config.yaml
dataset: "photos with spoken descriptions (Open Images, Localized Narratives)"
encoder_activation: "elu"
encoder_weight_standardization: false
residual_init: "zero_last"
learning_rate: 0.03
orthogonalizer: "newton_schulz_5"
epochs: 10.7
final_lr_fraction: 0
weight_decay: 0.04
Rows from block 6 of the encoder of a small image autoencoder, named by matrix and row number. Each number is 128 + 32 x the weight over its row's rms, rounded and kept within 0 to 255. All counts start at 0. Numbers have three digits each.
After each channel's rows are labels from the 100 images, of 14976, where the channel reaches its highest value: "colour at peak" is the nearest of a few named colours to the mean colour under the peak; "place" is the part of the image that holds the peak. Only what is clearly more common there than usual is listed. The data: photos with spoken descriptions (Open Images, Localized Narratives). In brackets: how many of the 100.
# sq0: squeeze pointwise conv (encoder.blocks.6.sq.0.weight, 128x512x1x1), inputs 344-429

sq0.62:106108149188121105121154125086129098136114164138143094148109109148135128129148121167106143200108136079117116114115151156141173158126119149197133088123148100074233093136148172134126145152151157108154096115179133161123141104158089137157188107122095136143118159
colour at peak: blue (51); cyan (29)
place: top left (73)

sq0.88:131133090117141166118129133191138169150142103161131148166155115127072125124098107191135121133153120170130124138148132105101116106120132083145150127099101140132098121119132185132132116117116118125144118073108127073112129145131127055116127092149062107085101111
colour at peak: grey (84)
place: centre (30)

sq0.98:143143133089118148153117090163131053099164129125108097109117117166145147087137091116130168135108148123153144145123173134054137133094121130129111146040133137124159121172137137137108112129138134153147099097109127083116116149149141097144151119124141143174165121
colour at peak: grey (87)
place: centre (27)

sq0.123:108102235158136118113139144155118188130136148122161117094110132144114148156100194139112093124067138110125071130137131171154144182064069118255085141170118068147129158136196170088110130149156173193162122165134107165141165138107118117181183161138111149154052117
colour at peak: grey (65)
place: centre (27)

sq0.65:129141133151112122127119134085125124145138114158121142045135110150122155152109160120135097151156115128132051138112117102092169178155174108189091164167140082135184131134109170102166165149187126127113071132148142145136139137096136120174141099159139166109053134
colour at peak: white (26)
place: centre (33)

sq0.116:123101128128120137154143149182134255172128137108120085109110167138139138138111113151102168147130151150098084128133066124122120118126026133153116143144161037098120140156112184156136115124125130161104207137098134121097166171155149132157128129145167148088148083
colour at peak: orange (25)
place: top left (36)

sq0.14:146110141111134138150129090060132116131092138134147111165108092116097113098112071105104128091160153138185148131097198078155119142146207120176203088166125153198145171113143112131119108122132151128133130158140110184103128137165135033117185202124115119201104145
colour at peak: grey (60)
place: top centre (29)