Rows from block 4 of the encoder, named by matrix and row number. Rows with one number belong to one channel. Each number is 128 + 24 x the weight over its row's rms, rounded and kept within 0 to 255. All counts start at 0. Numbers have three digits each. After the name is the row's rms in percent of the matrix's.
# sq0: squeeze pointwise conv (encoder.blocks.4.sq.0.weight, 128x256x1x1), inputs 128-191
# e10: expand pointwise conv (encoder.blocks.4.e1.0.weight, 256x128x1x1, transposed), outputs 128-191
# e30: expand 3x3 conv (encoder.blocks.4.e3.0.weight, 256x128x3x3, transposed), outputs 16-23, a 3x3 kernel for each
sq0.35 085:098144117096124146141143134149118126183114119126127128135096141140111126127122135144136152144128112124115115170140173152112122161188137142126171142147138126132102121157149103156110100120111151
e10.35 096:121089117222118138096114129123150107143127121147120107151088140102112126124095141121127155132124122139112161109075155156157082102097139120068126118135115108116136173105136120153126136123153147
e30.35 083:143132131162160148172168147114127112079156113134138101105083106133093113142118089110151144122182111099107111110106129107057086156146133141100125129134096107152141171048145120141131133127150129144128145059142107141109
sq0.36 103:126157096152149141127133120138155120118127140117129102162080116138130110138119122116127094148118121134128172144075122096136115120108143137158168101140126219108125142104145140128101117120112101
e10.36 095:146120092124098122082130170126140126143126114153110112152128129133127136134115084133108131159157102162130149130122138134107134136157180091150142162160137118189145104114190130140109167138132166
e30.36 105:136147119193041157156139134107091124102142096119144124141162159067090115106117146145128142149121167108098171149140143135137136136148137108108158143104084114159152139255156070082157127155147157147125116201119125177119
sq0.37 100:126141108129130163114127132154152140133112124096134136130177122128134147107129128145140135142139153126107127108173121128120128122135135115116125136080135126104123109080131148110145135148135140
e10.37 108:124148135129114140111140124152118127127115164172152119120156111087111148175151114136127145147172142107142144135100116146096146116083109118144109093118152140113133138127169110162140139099106111
e30.37 100:125114131121123120107130120110162127157129152114124148133126122099158122144089146142128124150060105137110100116134123172179139115121136142086123105134105129134132085120137131078189116130118113146107183057143102117122
sq0.38 089:157108118145138128096141131119137130101138141124127137132128125117121138156137175138145140127153148114141091146137125147107117115130117112118144134118132144109118121149119133131119152123104167
e10.38 090:106175084100104136120099108121095094164152141160166169098128146136115114157078132116157134115124135145135088177114162119137140110129162140127169157137139136140117138103131173101150115143112137
e30.38 073:154161166207126175144161161150156147126139097120128118111062115115159170158154145106115154159179119124190166140183148100108101098070115137148122123133122105105145120110132131080114146146110123123146156088123115117108
sq0.39 102:113134127110125110115112129129170126144136131123100114096125135125129118114114126129113115114117142146136134143118121119112124132142120105141123140136121132130111113123100129139130109112138138
e10.39 087:131165108100143145103160118109090105143128146134152123128134139131136153128102113103136161129151158159136128145153114049144125106104140128101146188117121137133154163118118140107124109165134113
e30.39 078:127163146119170163148140138143133111136140134125144115139097121168094150147164153106143105126133090128096128112094125118088125113146136126151142119100086116128145089107098125175097100087114116110136080040102101113113
sq0.40 127:103116099115098135112127136111144137134126100105147127127117052113143088081125146115125111141111129119133085125157119138126125118132122098112128125169124133136143139163128145152117134158088139
e10.40 084:139097123143097145137147142145116097118153149105135118117079143108131133129119144110061155146142109138119118095140153143160152111136149161132142111132150121113127152131149145105125145118089101
e30.40 114:134127136145115131167138134113134111127132123127125131120141144110128161133109146136153130110085159111133116136112118134104103154160123120151125132146159137153161121175136144133127113124117102125128148119139126145123
sq0.41 153:124138143128120148128136123131156115128127138095120126114108123107136122135134129125134079131135127130137168085127111119109106123127130138091124126141123159119148136160085133162109142154140148
e10.41 093:113117112130131120069102145115132081136142118170114133148123106121118110159102149153167127147123121147089126114116131141148134130090094124104135118152138110141156156168132139177135130112164121
e30.41 138:132108145101065133088097120141130130125130120118096125102109144043147132112150137127118123143172056131121138147147134112066119135134138107117122141122111130137117155171139145159119135103124116164155136169142153125128
sq0.42 086:138114051111111177100115160118170118119127106114101128111122104113125125150144180109129130140134145111125170116120134119123110136128115139109171147087173173103126123128086136118108132109137105
e10.42 095:109109104118129153158170102127186179141130066173148116127086138147140142131150141119174117123158153187126073127121099126168117105123107162173099128137113109147149135147067173129138152107128169
e30.42 102:125123120169111097093112124137144123140123129115108123146141142107182155099104125144129132123162123133152135106132119167142137125141135142093119125172121102100118146213154071111141151150108126117126143084141124173126
sq0.43 106:136100100139140142142137157142110140106156141132135144136134079118143131159142169120158104140150129096133135100147133114116137148158129079100153177111126123134122109138081140143104146130137085
e10.43 092:108130190169085162120105125151129134125124106092131136114157118082088135097173126105096150142118110107136119137118140148165113120119165181110125151149143148129143116123137154102169136118179076
e30.43 103:103076128142052109072067105116109113104127089124137120125138145111178112129149139094103142147142106140133106117231129130150129104095124161122129158134099117133167062143132092051134166134106139145121127083120148110108
sq0.44 089:136150181127117108140106147125141152143141126134160158103138110110142110131099104141134114145116130151099102127142135123169121118136116102138103132116122149147117129144127154117133115144107137
e10.44 105:135151111156100071151159136133115115168114146132130111117143151120130169108150157103125129163095117122113128120142149125126138141097110135148155132141135149127149119182122128112123159134148211
e30.44 093:108112135107150144120141137132148115131127116125137125107083161164123168138131147121121112131155123125134117140123122155140107155127146134149108162110096150126130112030124175178146105135125160107162137160132165088161
sq0.45 103:124109109119120111092139171143169131121119139106112116104088129126136103150150143119116135134155128144102086126087133131127114104119094143143108109106149192099122118099103102125148139137094135
e10.45 099:037152181124130137077162141149117136148159182140142139105178142131126138128154153135089090131141118129125062065113163113125145124131117163142104104137152108136116106165143115103122136108118132
e30.45 113:125159136165140171129119155147125164147130135113121122131143156086214186104119165152110131174069191119139152123068133134170118137114111121121123092151130131122122156119157131157112140124132150112116108134129133112159
sq0.46 111:156135118143147119107135156113144187119142113122151115114165204077134087146114097121150109142120136083128142116093094097127102109126138142106096098186146155143142127145126139129141158151123106
e10.46 119:131130115137152144141124108119143122118142121130161119138097133102118113111127144132132119088123137119129145151136135145141128135098136105145147138117145121133147142116138140128121102124124088
e30.46 126:136110124128177127133119127168180137133111121123126136119101126162171170126127133145152171135113098140127141135184141117086132139143120127143122119114135131122118113122101163213143131109121148094136144134168121136135
sq0.47 109:112128135152091124110144169114144125121173111128127128110157119086130123144128115134102140128123155131136117121142108146086123103157132075112084127125155127137133144143028157118112124151122131
e10.47 106:138161147118125117115130135145148118132162126134113107157144092125130149150150151127154141156176148154131159117113122142164113123097127149155121097162129079166148119104087116134132126136094123
e30.47 104:123098143115134158138124130109158134147110118142125125120120135097183166121121160129120110177129130122169125107089113127086123116094122139146133125106082109127121059108102177099127121128118143118154111132160112109122
sq0.48 102:105168093118152176137092130161141109148146137105148155142086135133135112137147143113125118164118151118138224093121134121132117091121169128122161129119110207114114126144079154110117123112106109
e10.48 093:140171108163114151100130093141161131141132141138118150159173134106164153135151122134128150164149114128101150174093150167141129146092128108128157126153144134135137120131154137141127151138160089
e30.48 109:146110145165037158123143135116135127136144134131143141108150151069085163099106140127152129118119220114162102143096105148136141130117123132117143138111101120143162122161143128082124121108126112141130105122160110167128
sq0.49 144:180126118126151127124144124109133118134105106125130123111139110104123148112117115068102148131125129128162145064150106130135125136131106130137149155128107150130119115140104113000114134130106135
e10.49 122:147106027117122089103114138149119111116123131149121132136136143135117122136124118141132111126123124140137147140127117144137114144143193130108123128133136134138139147120128150130123120145148158
e30.49 129:128119133147081151124099141151119135136106133123135134111138131052137115082148115140129110121163102138151126124154113152200124134135123111118124127149106140126127128131129098076121122139136135202119099240120147144124
sq0.50 088:135133126114140141101085134111159102181111141132143146151163118119101166151127142168126134128109114116102163140148131140141152128108116177139158143113123115154092128152126164128134126106152097
e10.50 087:142141102116104085123133121142111163121156164153141119132134117121149183174117112126146147163143155098137106133131151136115120122156138176163113143134160131114120129129123194167126102085103123
e30.50 091:118083093079142019090071074127127111154150094113110129136141130117122090111091109118155106145192093138120107125127145139156096121114114134092136116130155114103105130128129082113189137144126159161126170114103151197127
sq0.51 093:151138128130151132076134119095158143094130179109110128108092155115142130125101146111123099138134097113134074127111125121141110125131135128134149147101153114128134132135114130118144119158128114
e10.51 107:128114145117120161144151133121165139117154133120118129155107130150131109110131158151124155157170141112068084121114137147155172119126106123137147132125158140144156115106127154162120140094125131
e30.51 099:123153118181074137136127111144133154124117137131074118137134119190196153123131154128126157112084039116145118155173113111173125117127140125124125094108093086100142097059105114121155166178147177140108133108065149136103
sq0.52 084:161139119106136135119140153137213121146139163130135153141123107137127156131176139119136111147148130117109134112109113125134146133160134155134125088146137103128106117132112083087137122142116118
e10.52 103:134150134117131129117133123099117157139148116140153137149107133172147137104126147104147145122158144113095159110094141135080108132067100149136133122115118130087117153120126135082053086126099127
e30.52 081:135112119166140123136146130154135109121097146138106121082121111104185129129114114161118152148169129124146145172216150120125109113133122119143132142141116155163147144203130169154135131107123082095119104096120118135141
sq0.53 085:124177127166110115118099167090142115137138130123130152108101102102182113151119150128115148170129114139139152129181137118100136120202100141139128111132131129146109147142111138147123116128136106
e10.53 105:113135084115059143088150137110132110110117097182158162127120151130138117151132133166151136159159102129070131117122120082137111100058112139113129112115143098129127105131123116108176093126143152
e30.53 073:132090127100176104117145139137131111123095126164129136129127131122156110086103107121146098145216098131151097131106124105141084128146124152138132147147057144155153099153135148162116141155145130138158191125157128148139
sq0.54 091:111141160133121117146139129138116156115124129105129128108154132124159118122144084156148158139123110135123090136121132144121132113136139133154096102138129138117143116100217132153142115135117111
e10.54 097:139113167122109161090135094172159132127100084092124112139119098124143138088169107134154196142118140138159137182118127113123108115115163159107130121147114126156155156195139105151120111137136114
e30.54 101:122126129127106153146106155137117151149133140134143135115151108096140141139139111156121150118125116130119135142034118128159119147150126133126135130124126145114133131061115191108140106143110146098113113141116127101141
sq0.55 093:171134171122104115144126123100107104137112109133124134099151142126145108118121073124146150130141105155136092129100115139122120197149148193147093135146111083172147145145161127146119163112144124
e10.55 086:115123140138142121113128107104162100137143163099194123135101131191115123175134108131143129141153162121099116183152116112136167129095127136160161126145121110202121122106062167125143169163116129
e30.55 121:063097107000149107000057126116150127131164117142109141130137099159143137110099097088149093108119105138124138117135140121131117132134135108100125099118138108072083082142109149120154141156150130114146119110142141124133
sq0.56 092:138119123131130111148136102149139110126111143109139130119124098099141144155135176144077134141151151149141119116119160155132106124142118126105158118119143170118132130204111136131158117131123137
e10.56 108:097125134139126121157148117137112127141129138190175128135138093092112153115101114160148183118129118138132111111121115124148111141106137133124095105116141111100128137158086132116130160074138146
e30.56 093:170154135191141175163144136111143153151145096123115136106170130117110132100196151154102153147096192130147141138148132183100141167102136134085125121137133114118104160086119162163149124140128146174136153171142143125122
sq0.57 086:126139140114121128106125110131139139126139136140152146180158100133134134133131126113135112127110134127123176143121115129172116152136132121154139110133131157121130130125176137104123120144152139
e10.57 126:131129182137105122132105151141097150139146106128125146087165123128123135136118142118135164118101116141122108150117142113116149137160112156119148141118127125113097170122144128211145187160106118
e30.57 082:153133141132127119111152146092114129149089111117103153144139145132081134140144145134151134109088134111131148129098135125203152130134140137146140163121150161154156103177115166141125118144126138148130118139145118133111
sq0.58 087:173150144101132116106135116145166137141146153137092130125107164126137129119114139146101110138155128131118112120133105130112133152156140175106137125178142150098150110142114111126156083130126107
e10.58 098:118108128131105183109119137139148176102125109097115114145110155148143141075139121128094126119142159141122134141147142125125143140104148140148136144091150104110091107122125180115124115132125141
e30.58 080:106107130058144124117109121135116109111133127134155139131078106152072143140090136137157133139096109123153148138172154136135140111132104155169131115132134121123164139073078134143150138140165120140089110133130143176151
sq0.59 101:150126167148126122127118139163162144152121116107115125130109109128134086120120106115141121124100141116104139130127124111129143126130151134141135127135119179101131142123121134116142125138103156
e10.59 109:118103124133158150098120159124156151122132100129126129134090147164117129143113137192116100144125129123120086147118120108096098121184134133161124128084141106108119124118084111124113085147103126
e30.59 117:130151135142134155110152150126134112113099167122159140147126130139111144117077118143171152147143154130131151135067139111190111136154138116160125096086137123131132072025137156128155107147138162117089143143118123117104
sq0.60 086:123157107097146134157143115136164126092111152137098095138127142147144125147113127132117108129113121125141121134124133138160136146133144145129128127122123103146139158132140121146160121125114114
e10.60 106:191129068157146153154173151172127123139124130188120140141096113126121124151174169120141132124125153149101137128124103131119110101151121164162158118149130098114107139115136154120139155171128184
e30.60 094:118081130072191079112096115132138112154155114132127136141074126128121097133131128119157111118177134129140168105042149127107152141114134164121160128151162144150157142141126122149130118149149125125129121140142132141138
sq0.61 089:141160144158130089150162153147108157105136117120136127139146127145151149152136082122147153132134134119137123106107137122146107123160150113152096137150119170133133088124109148116120189120120141
e10.61 103:103131106150163134073138155085156132133118109162144113122124135161153132122132116134107157134147147165127165115079123121067106124115088087083135139113113143157157154132120145167103135092130128
e30.61 094:119139130110139125151153143142141133145153152131153135146143131066058125122104112139140133157133128145095158149112124131149136154158142129153121119113115154134097148104164147163164095142104151090107155127129146133120
sq0.62 095:109159168113123089128151107145119172128139141108098133118176134128134124131136116134183158123134148118121173123151136109132134146145135132128119128148124173124112107133147144100121120116125121
e10.62 109:107135125125106113141106149099148110119103122130113140165112153110159135122114175103182119113120124071089144103140144108123136139140124087112141142119108114110101148146111128148188123122126130
e30.62 103:130112104139123118101130103131169131125099125130127142142132136128066125115136130135148105135149172141158132140142160116133118134136130140152147111123101150130139078150115132139163116136105132152136130144137136100120
sq0.63 081:124148158119112127133175102134129105078165121132130131117103175128141118113117128137126137130126149125131151164145159110126120109158125126145135132163122135127132133116154150124129141121170120
e10.63 128:133116160133110128087120147157092171127139105139126144094153128162128148137156182123118138121107147139093146138105130119142130151101114139107123128139120173129116140119137177146156150125157085
e30.63 106:121123139082080148151116138147128138137136140114146128111129122086152111138112113104150115109097113118136124123121126119129130120131127127119129152144094122136142111092092135128110137134143137126134161116108136138118
sq0.64 077:137106114162164153162130113119138117134129155098129131159127124160125136138150140138133120130158142121133146129114126107136125070090151100117119133143137131111121115095106112106115122105132135
e10.64 098:107127138096104119099135128146094121109124165140087110119166100120148149154135112167134151139152119186124138127126149124120122152142101113135138113122127178121105110137119127108144128151140111
e30.64 090:115146122095042167079100132105127103120125144110131157116144158069102190113109135126154169105102143131161145116125130133107118124141135142146160124157153124145147143181133129111122091083135119125127140190155117148136