From a checkpoint of a small image autoencoder: 5.7M parameters.
Rows from block 10 of the encoder of a small image autoencoder, named by matrix and row number. Rows with one number belong to one channel. Each number is 500 + 50 x the weight over its row's rms, rounded and kept within 0 to 999. All counts start at 0. Numbers have three digits each. After the name is the row's rms in percent of the matrix's.
After each channel's rows are labels from the 100 images, of 14976, where the channel reaches its highest value: "colour at peak" is the nearest of a few named colours to the mean colour under the peak. Only what is clearly more common there than usual is listed. The data: photos with spoken descriptions (Open Images, Localized Narratives). In brackets: how many of the 100.
# sq0: squeeze pointwise conv (encoder.blocks.10.sq.0.weight, 256x1024x1x1), inputs 342-512
# e10: expand pointwise conv (encoder.blocks.10.e1.0.weight, 512x256x1x1, transposed), outputs 342-511
# e30: expand 3x3 conv (encoder.blocks.10.e3.0.weight, 512x256x3x3, transposed, each kernel summed), outputs 342-511

sq0.255 096:521406463489508538479511488448527493512538472540520517520512456450525475469477489507463499484379480505500574471517548488496539490503509474519509504467600465514577528505531539463543485517499488504583500484503438537500519422457508432538489488515487479535509435476529476522477481424484436503533512600474524506529499490486525490516477487539481499555493536486558499491540487591494529450570513462511462510509502490486532542556506525515502463577446559488602473514468469493532484482534567525501547574512460511530514508512
e10.255 089:474469522450470546560512460478502437502478587524553447611538543481416581515483457487454518493483470463408533472561453588639435574488456559442502542449485389522540433370526538574522491498503609530552534469421477578536570444408411589479559447512551473589361614469401577488566502447503576513497525563517457548539364526584492581506446515560448552500495510526463477482399489462487491519454483554546493580494516472511439456482537516526408420484488472515435514438455527474418468477499501500559514499429464551473513512
e30.255 087:545629445419571522572494502556497480442484451508585544469589564468485510495635446397489583489581458463501457450556621503505458503466525511469529474482515508511508476506527453498497502479559518527634536423463524524557572499486520511509564523518499558626524584491500492472509499502525491480626497489506517559472485428500455497401508466458463483515514485620462496487348464528514493445518481553523479419507512498501478482503529527597465441477389527537449453510474506536605588470451449488520478481394483496509460441
colour at peak: grey (79)

sq0.150 093:523494469468533497455572470538558498483519480604494546531570496495546517523476551520446472504499483526485470509530449472589529490461464468363399474451537507456474506484585558505521493516399435568521560490495508540494488530501482466482456487486434471478394531469457454411448470463492493499480497428495489492535466500475443500448507509543533541512508515499512472489498484480461554527584410496499528596451502478557639537515574479498427460505548602501523527492494492458570485452620487447477498461561512498471491545484
e10.150 093:528528504453522470557454403534510520441407521490450435465435422526545426510418472439528488536531541478500433480509532402490516402505506548476617592473505438526485492387526568593483560577571474531466495468575493600492561450461474532473487582511490534377431470573495511510502454466475545602474493462517503546479522484428466419515590551471465492598481421474552459571453493533490456518483464505506524485519514571510503522587390370537488599598524540523517611519584566407407541513616516468485495588537396494469507520
e30.150 098:380524417413437528519531507563500518371560450477506514523569540492533473474472366506552457534461546527504509576462504505574518488555445502586513519570513465476489504482454464489537538623508528485442460512537560501514448488539496550514476505500492452454442504527502484467437520466472490480452531514550481467525491397526516426460441540455414528479409529427480479496452315361488460453431483454426438462478534484516504528426450575487515358483483482513519482430516481479488453533406417414474495517496418431469420501
colour at peak: white (93)

sq0.147 103:440585469408511456444541496492502436521467457464544556579527489450515459490550482493486485494439516458469515425496476443509494535519513486532457499503432428427491514515440528546506505483482393503498492491490479481519503547466532462455432480510544490500551590491448463489484495473473526525501513545479497541482502508478446559511472432463494487467390556525549436467579543525509444558552544445497504589449514537561502452608558502415432420535595598470475508488471505488488523477465516526448469468516469482441536437573
e10.147 101:471497526445500503531550494494471566294548428477545569545540580534518515501526512537499498509500509539518498503473470490456542399518402424524447480508481445528393497497484450393551461514439459449495523456458410537453516479611460471499421420417377431624519497435554534524615521601576410493505428415535458453528540632530460520475400505558500551456563571491461471453586468462502698554439510451472468470460471538506486552538516526469555443544486486548532563478491454496549667474494496496434494507632437596474496469
e30.147 111:471406464517443473515493463422461470518498467402386463530472506487493468432418491495372464506414523485494445478436488462491477496519479483549444514548422513373472373528493503490461491477524499497599466588467511451569495558468433487491455494484490550266500466498497518482402528480462501530442376488434436457495453567539515522472485371468455496396503483471550459491354487487486430477531438428374537543480511508397490520467508453481487506509488523328487472482512458526474482456506492471519495467456474582427464487
colour at peak: red (25)

sq0.113 095:555539450461511532395486514448519474510406517497542559537463512460452529525505485525590468521474385514493536415421550461446488458446646501602455519559463539520503479513466498493491465564438498599518473506505466500517477553474526414496562496479465515545476460512525527530516495489466512496531502489492512500499483503513415526475502516571466546514497499518484539540532485485499490516561539485462466448469484490419388479470488484509553518483451532516529446489513475479450497477522519441494477480547540469536497480708
e10.113 090:465523532565501473504413499459498421438491525503487451520502498498420503496634468525514452525512548631559450538587558558454419488480541462530525494483510454570548520467660557477552507556482521507553503576467405498512510504540513514471468441479523471489509527474445469401485386432658466481495489496423483497484460440485534559498486515563561408497458437486549503585492446496562451496489552456574478497510519593484507500482554505543440556456493472526520495519481545478641565501521479438443477410564387544451422496
e30.113 082:516634458498575526643510511640420517624537554528622506425555454502509523516490479510485342578494537530361547552443535511529481494439499487557507472582511513424477496495483512475461472483512482567440519465542640513558483608481482464486500447470478498483495521471493513500487498524464581505457518463496417533492514520564478470595462595546465480565511504496476485500555478507480548456444422591570490540470470500485479510428504520374450505519407435496502511409486549507448481464520465507559486522495397504482500510
colour at peak: white (99)

sq0.194 102:439523476507463461524512509492493486520536536527487497457448452515492442555514507475505513495495519483498517534500466534513548483437541507521534463565619534549617453519521539513479511489526464635561507449512503514507523381493521541462489554544542534592482416511546479500495508483498457474538516507553489552479480414458373502458521514439536525556411435477433429482506481466502486495455467546435482402488481480481399422380461455503559534558379478525497559538509544503416466474565463462564472566478496471547489522487
e10.194 102:474495433439475589456499542539480562435542541522558480434479482472583529474389485528488477484436513476501586469504516518533443505571630461553563537610476520530392490503564500499429473479496512482427471560460566536452454536657515500490513593484523550311545481500491371471528496501489444511521521439530531453465435461414436477457491477501474471447482532471513358536542460479476500500407507471501471433492445468459492565449528505534458449593481419550487591532512480415498484521389485441512503463464444517501411467
e30.194 094:303447373433501454550472482391478460546476438462406489495532423477477513422483467447636398483570444467553464603456495483500410506520430593417491491421456458445526437400458401524489519508529527506488519541415514470422593446461458510488570422496499593408525506440487472540403498442458441436382486488482480439460387490426503462497516541462550544444503489509450472449502479461447506473449485490429515570499477494485548475496458542566462523469525411429485459566524593506516473472545486494507490494513521471559448504
colour at peak: grey (66)

sq0.134 091:656483498576552475485410484482475509409460528511576526553404555448555512501495454499411598518518504549507463604507480470549549472509468489526458458373436520458484496473474485525543444364455486565532473437464522467472500507493500536527462532506474518411508547454519474431504527532433441419499447457468500491501459621495403522536477565555534497509501546526535492518459505550508522554439477571594594435527506529572545530473526540500464505481508436530470574572468502526573528653418596536492561474438467538440538552536
e10.134 106:514506441445451497519489496563496470474511454477507514433524469509521393479486462455492522531471491461433552499453505525486548459471600552473477511505541516525511545518499411418443578530520446541432504491451445527478466448509491399444465448451532497485545430426469462545521504524490518324565463509458529448466592644474528462451519428468443505471466529474507640574485483400438450469499476467448504507512526481480446441496513494468475543492531526460480480509468411492445553484472468471599466423625412489470538489
e30.134 096:426482446548561483478467482547522474443426450540556513519528342490497495571549513586538555442527427478333546477434437480456421502497586495494483535555502471473488503521495567472495510500544539504501480477490472447420438395494515557504477581487457596539479476598482469451456518472568454492575484497535492501482427422433505458466461459490518529431460499327406507446579494375511497441454498504566536456483492480473534485538548527527530501444522549526517508564471462499463521524485551520513506500462521499622407500
colour at peak: grey (81)

sq0.168 131:491547554521522538531486530569484509438430523502524504550483527545480515478506500523460446460521522478520545535495571514489535495464514465524502541467489495492534561483539486534570478533469577536499477500477491506497490527500473487516564549517471463451489486489502504502514486511514515505515482492491506525434476488485472501479523527550496484517452470552493475482473500463484507508500520512536496511549492492472490522516515506452479479534506531540501529528525478496492502469541516427511481483523530473460497468510
e10.168 138:480510472444494548524504421519541453497497495496480489434532467508455573504419488456519483523526468456568534483467538479512525529545430478554479554576437396581561437477476481518444497486470509496459488511523486719449503484541504477537504505469400446434484557451534441446472523527470543532457514468535501517490457447515568538514480542497476503524525540473368555489434516510497447539494481470500514531561504521477499566340529608524439470516511525601506435586476396444552410432522504523549486701492488510490421534
e30.168 121:451499389503495534481508512477397489525481593573534485476461510580401474534585367484434426481529493512488502596486431511561523473463428506517492456584476476492531475501481534466453455528471476532534435479549360415500424472486470511467537327517453513492488488493468463391499487510505429481475469457529416520470512471501480486441524478488440495526494474491458350432424508576479437469460488546450497561520464514495502463432421572445389275507455571492452470439449467476488483532537544487524494479441469501500599504
colour at peak: white (58); pink (40)

sq0.114 093:451448532516469467491517467492458534507492525496446475466439508507566478497500456507451448433518488456457468441530469482516533515458458495587500535549612509477611487494642517539429461452483486465395498446461454497467492517474473575473524508441552478539495546536472514440460460494524547455507506544483490512548503489531473485468500504455483489484441415479553486456510473416505470434415540503465456452512547485473507500467541515511523556511524523517475537481492496512476473514564493537536504514491433519567494448385
e10.114 091:580517529573452537501529511522491458511371489520503518555538423542532518564431510469474448502440531520454497482519429530409497425462503424441472538447545466489486562579453448505460495540519566445479444511520464465504555468515528607452479485524419577403506492522530461535601510490497526496587465453608520499553525519597461540480565559613500605486532488464321492434478519488449538512534585464571488493487482482514495546503529564558462528567475609549518513453411528417528407568631493472511509521436524539486453452
e30.114 083:398540485599470507507508520626447497619504530534528480544493481506471555544513533612503495695500472482535575408474523517450595477478503556526483479550456450478475500494494536482445487467572456500448462474545565523529472571509478461494503517476468494429451509525481489517551471484507561472608546480535540497535578588541518492497548606552525523543524529613453463511676523457458522501477546396515438616494516511576525586497451468459528397564542532578517533505546531465430543500557478517464521519528557439548515511
colour at peak: grey (70)

sq0.231 093:520424521474478519534468487513620485451510503536458513467496492537536453504496462415511480475559519429589518482438498497500502478490495557522548491516542512521538484486548539526450525491542472514529506449513510490480524593461543485499505439465521501478503497492490486486493524507528466456544495534483462568501496475520488448478439540519504500515491489503519477454530502541479503576569386473461488455470487465497465463463461464521523436533421609468420525510467476465447462514383523459468462523498428499536474494539
e10.231 087:497459555496472541524491555407446518452433524518440540499562560510540489391464468410455484485466467487433409444481468546433543594538565550482522497514534516515530551484500502580541441527575543516548514458525531513515489533454442608476501498508541527507495555438470550507460482554564512554530553503562473480597522446602433547440486531529486488451541443507469528523515482459494466530527508444570474526442475506476485551475493526598498462480482504572489553592463512582531363490529494474487513513518472543479465459
e30.231 087:507507544490547551478504543570513534601550509477610548548608505505526546574577577521540562520546506526546622449464532543535483499446539463469453439503518544513533520465472483516465435422447377479414458503458612572523492477465540416503497566504508436584522474462507510529528455569488462425512599495508561487506562457415442462457515554485460514540597504609445419513518449469453480557491480521516426637476441464554481409495675520524534597441564490539361445442430454488518482502498457472523418484438505438555485466
colour at peak: grey (73)

sq0.152 101:541551505416523515515503509530543607507513521489565567531592521492582556495570506649554550548550545495584559560589520566500549495555513531535496497522469454455507523506551531502529519496517507507497549535526482456506480563520472465486507528527471490542465566519464537477488516536540537500496497569528484549537523565512491514505546565530528485533489505525540500539527501574519549566546452547563538619497545496410557599583532530536498429524551509517478505508547489493575487562463530496473393540483536555396511559507
e10.152 096:413514522472548472488532498416482486529490630473468482508477516452534519420582499447528551426511468619416530461521534437517518505589414550518452512489545614535572484551530517565507477542474486423514512453430471427469613577515546568518506482427416531422483477547499428450524526505520530500541583515550525490463525443454466469507473501490518544508498540518391589461508449475488520433507547460557500503410443517462533510559509526546482452519503493455529492546500546557548547457432513403447480479485456542458481483
e30.152 112:478470580455481544488516532574429525543550553508524566527594548527484545480576509505571524500552491520596499475514560532487623503461573512566518503576484521542481625584486497492453500475505482619514489507631560543518532632525517454520511565521477492547520505544510489445540538533559608537618579492558525565503572544600505535550523562540565434612497545590515482535510601499503581495520554467432502567537494514483559516507568565552604495504550521523502533519482522437518482593521568547573552551574551468572546544
colour at peak: grey (63)

sq0.245 096:472557526443539534507558464548447525503498495529568513544505527513557496511476540544515518511479589516459507467514490498530518543482521481517558516474484523431509460491520517435525491466499554546528572452494517492491480463508514488541477490548551476503515503499526487467475522470508487508546542445448504472442508548470506481474475440563505528516424455441504537498603494372518493491472440472485459460513514495485565513548501508519483443593496501542389477469494520493527504496540502474499525467485470501420515543529
e10.245 087:511537501530561589553589511473461562600564394426476590450610482477490506441437437495528555409508506571505432505626463618541510584455432515491490386530524473617553469497514418371562509480481596416521498438402382509467554445536538572567487401426469460624469511552512551524522498506547438554491502590488471478495500471561466478518496578487475493545516491473482470501425470438528613448481451486472455535425511505535421392456477399462446486521469549558472506538562451584482474472577482488619538524458548468517496493
e30.245 081:637478506502560505540467504457543483506534456532516409338493475534564529537504460456470537570540415468336494378568482505452622511515535469518549521461510434462502506574490474515539553513541534553579465447484399475563519486540520494517532543545509471588509538541496497467558534593488540557593477519491613529506477402523558423469473542511506597569471526480567565544588528496493526570546473546488631517538537504514494484562569464542486493570483587489429521578496473485546521509387466496563515509444466488562512514
colour at peak: red (26)

sq0.96 090:485488521488486483527504495534460468552460514472495505469573482531495557471519544561471445487514537547495478430541449496496501530518547452489447489462600455549531511463487464555551473477447566609531498484448507463476473605535447509467485460461514570518485532474395506515480456478443501469491481439458487562525496500499498515532471519438483553524526507415498478459510512470490529449500481449494501497513502500513441552635555505441492495423547435474419488477481474509460505442431538503526540542554474511494494521482
e10.96 087:480518613429483448497467529443465620569458529446465492534558523535551461544533502530493485466416531601506562521439503493477468378440561543495458535500486507404393514507547434543552461424379482460562484515588532502536448541419522452538431519593520514500484372500493521557470616490486559542517523510406524490465492518552430514550480573431536503474538494455427442524551489498476555549548509517503507517526500413501498491454474447613495533506497463534511563493442511511557562564477491529542543488569483469527475511
e30.96 089:461564482441444541579525503497449500439582439517411516540418562489495434394503558476357477453525592512539436548635476504533449486491435518543513467465472510548503514478506451503502504517500480482502505488456514525486513506519482453489556534503490554486482512516504476511496464490577490509550504490512476482500458457535445452423586428478473426431461470459474506496514392498470496449412478428502462427463520473501418529456453383518458461469493462391499509529508400508479526431455435435441479484504473476474480427
colour at peak: grey (69)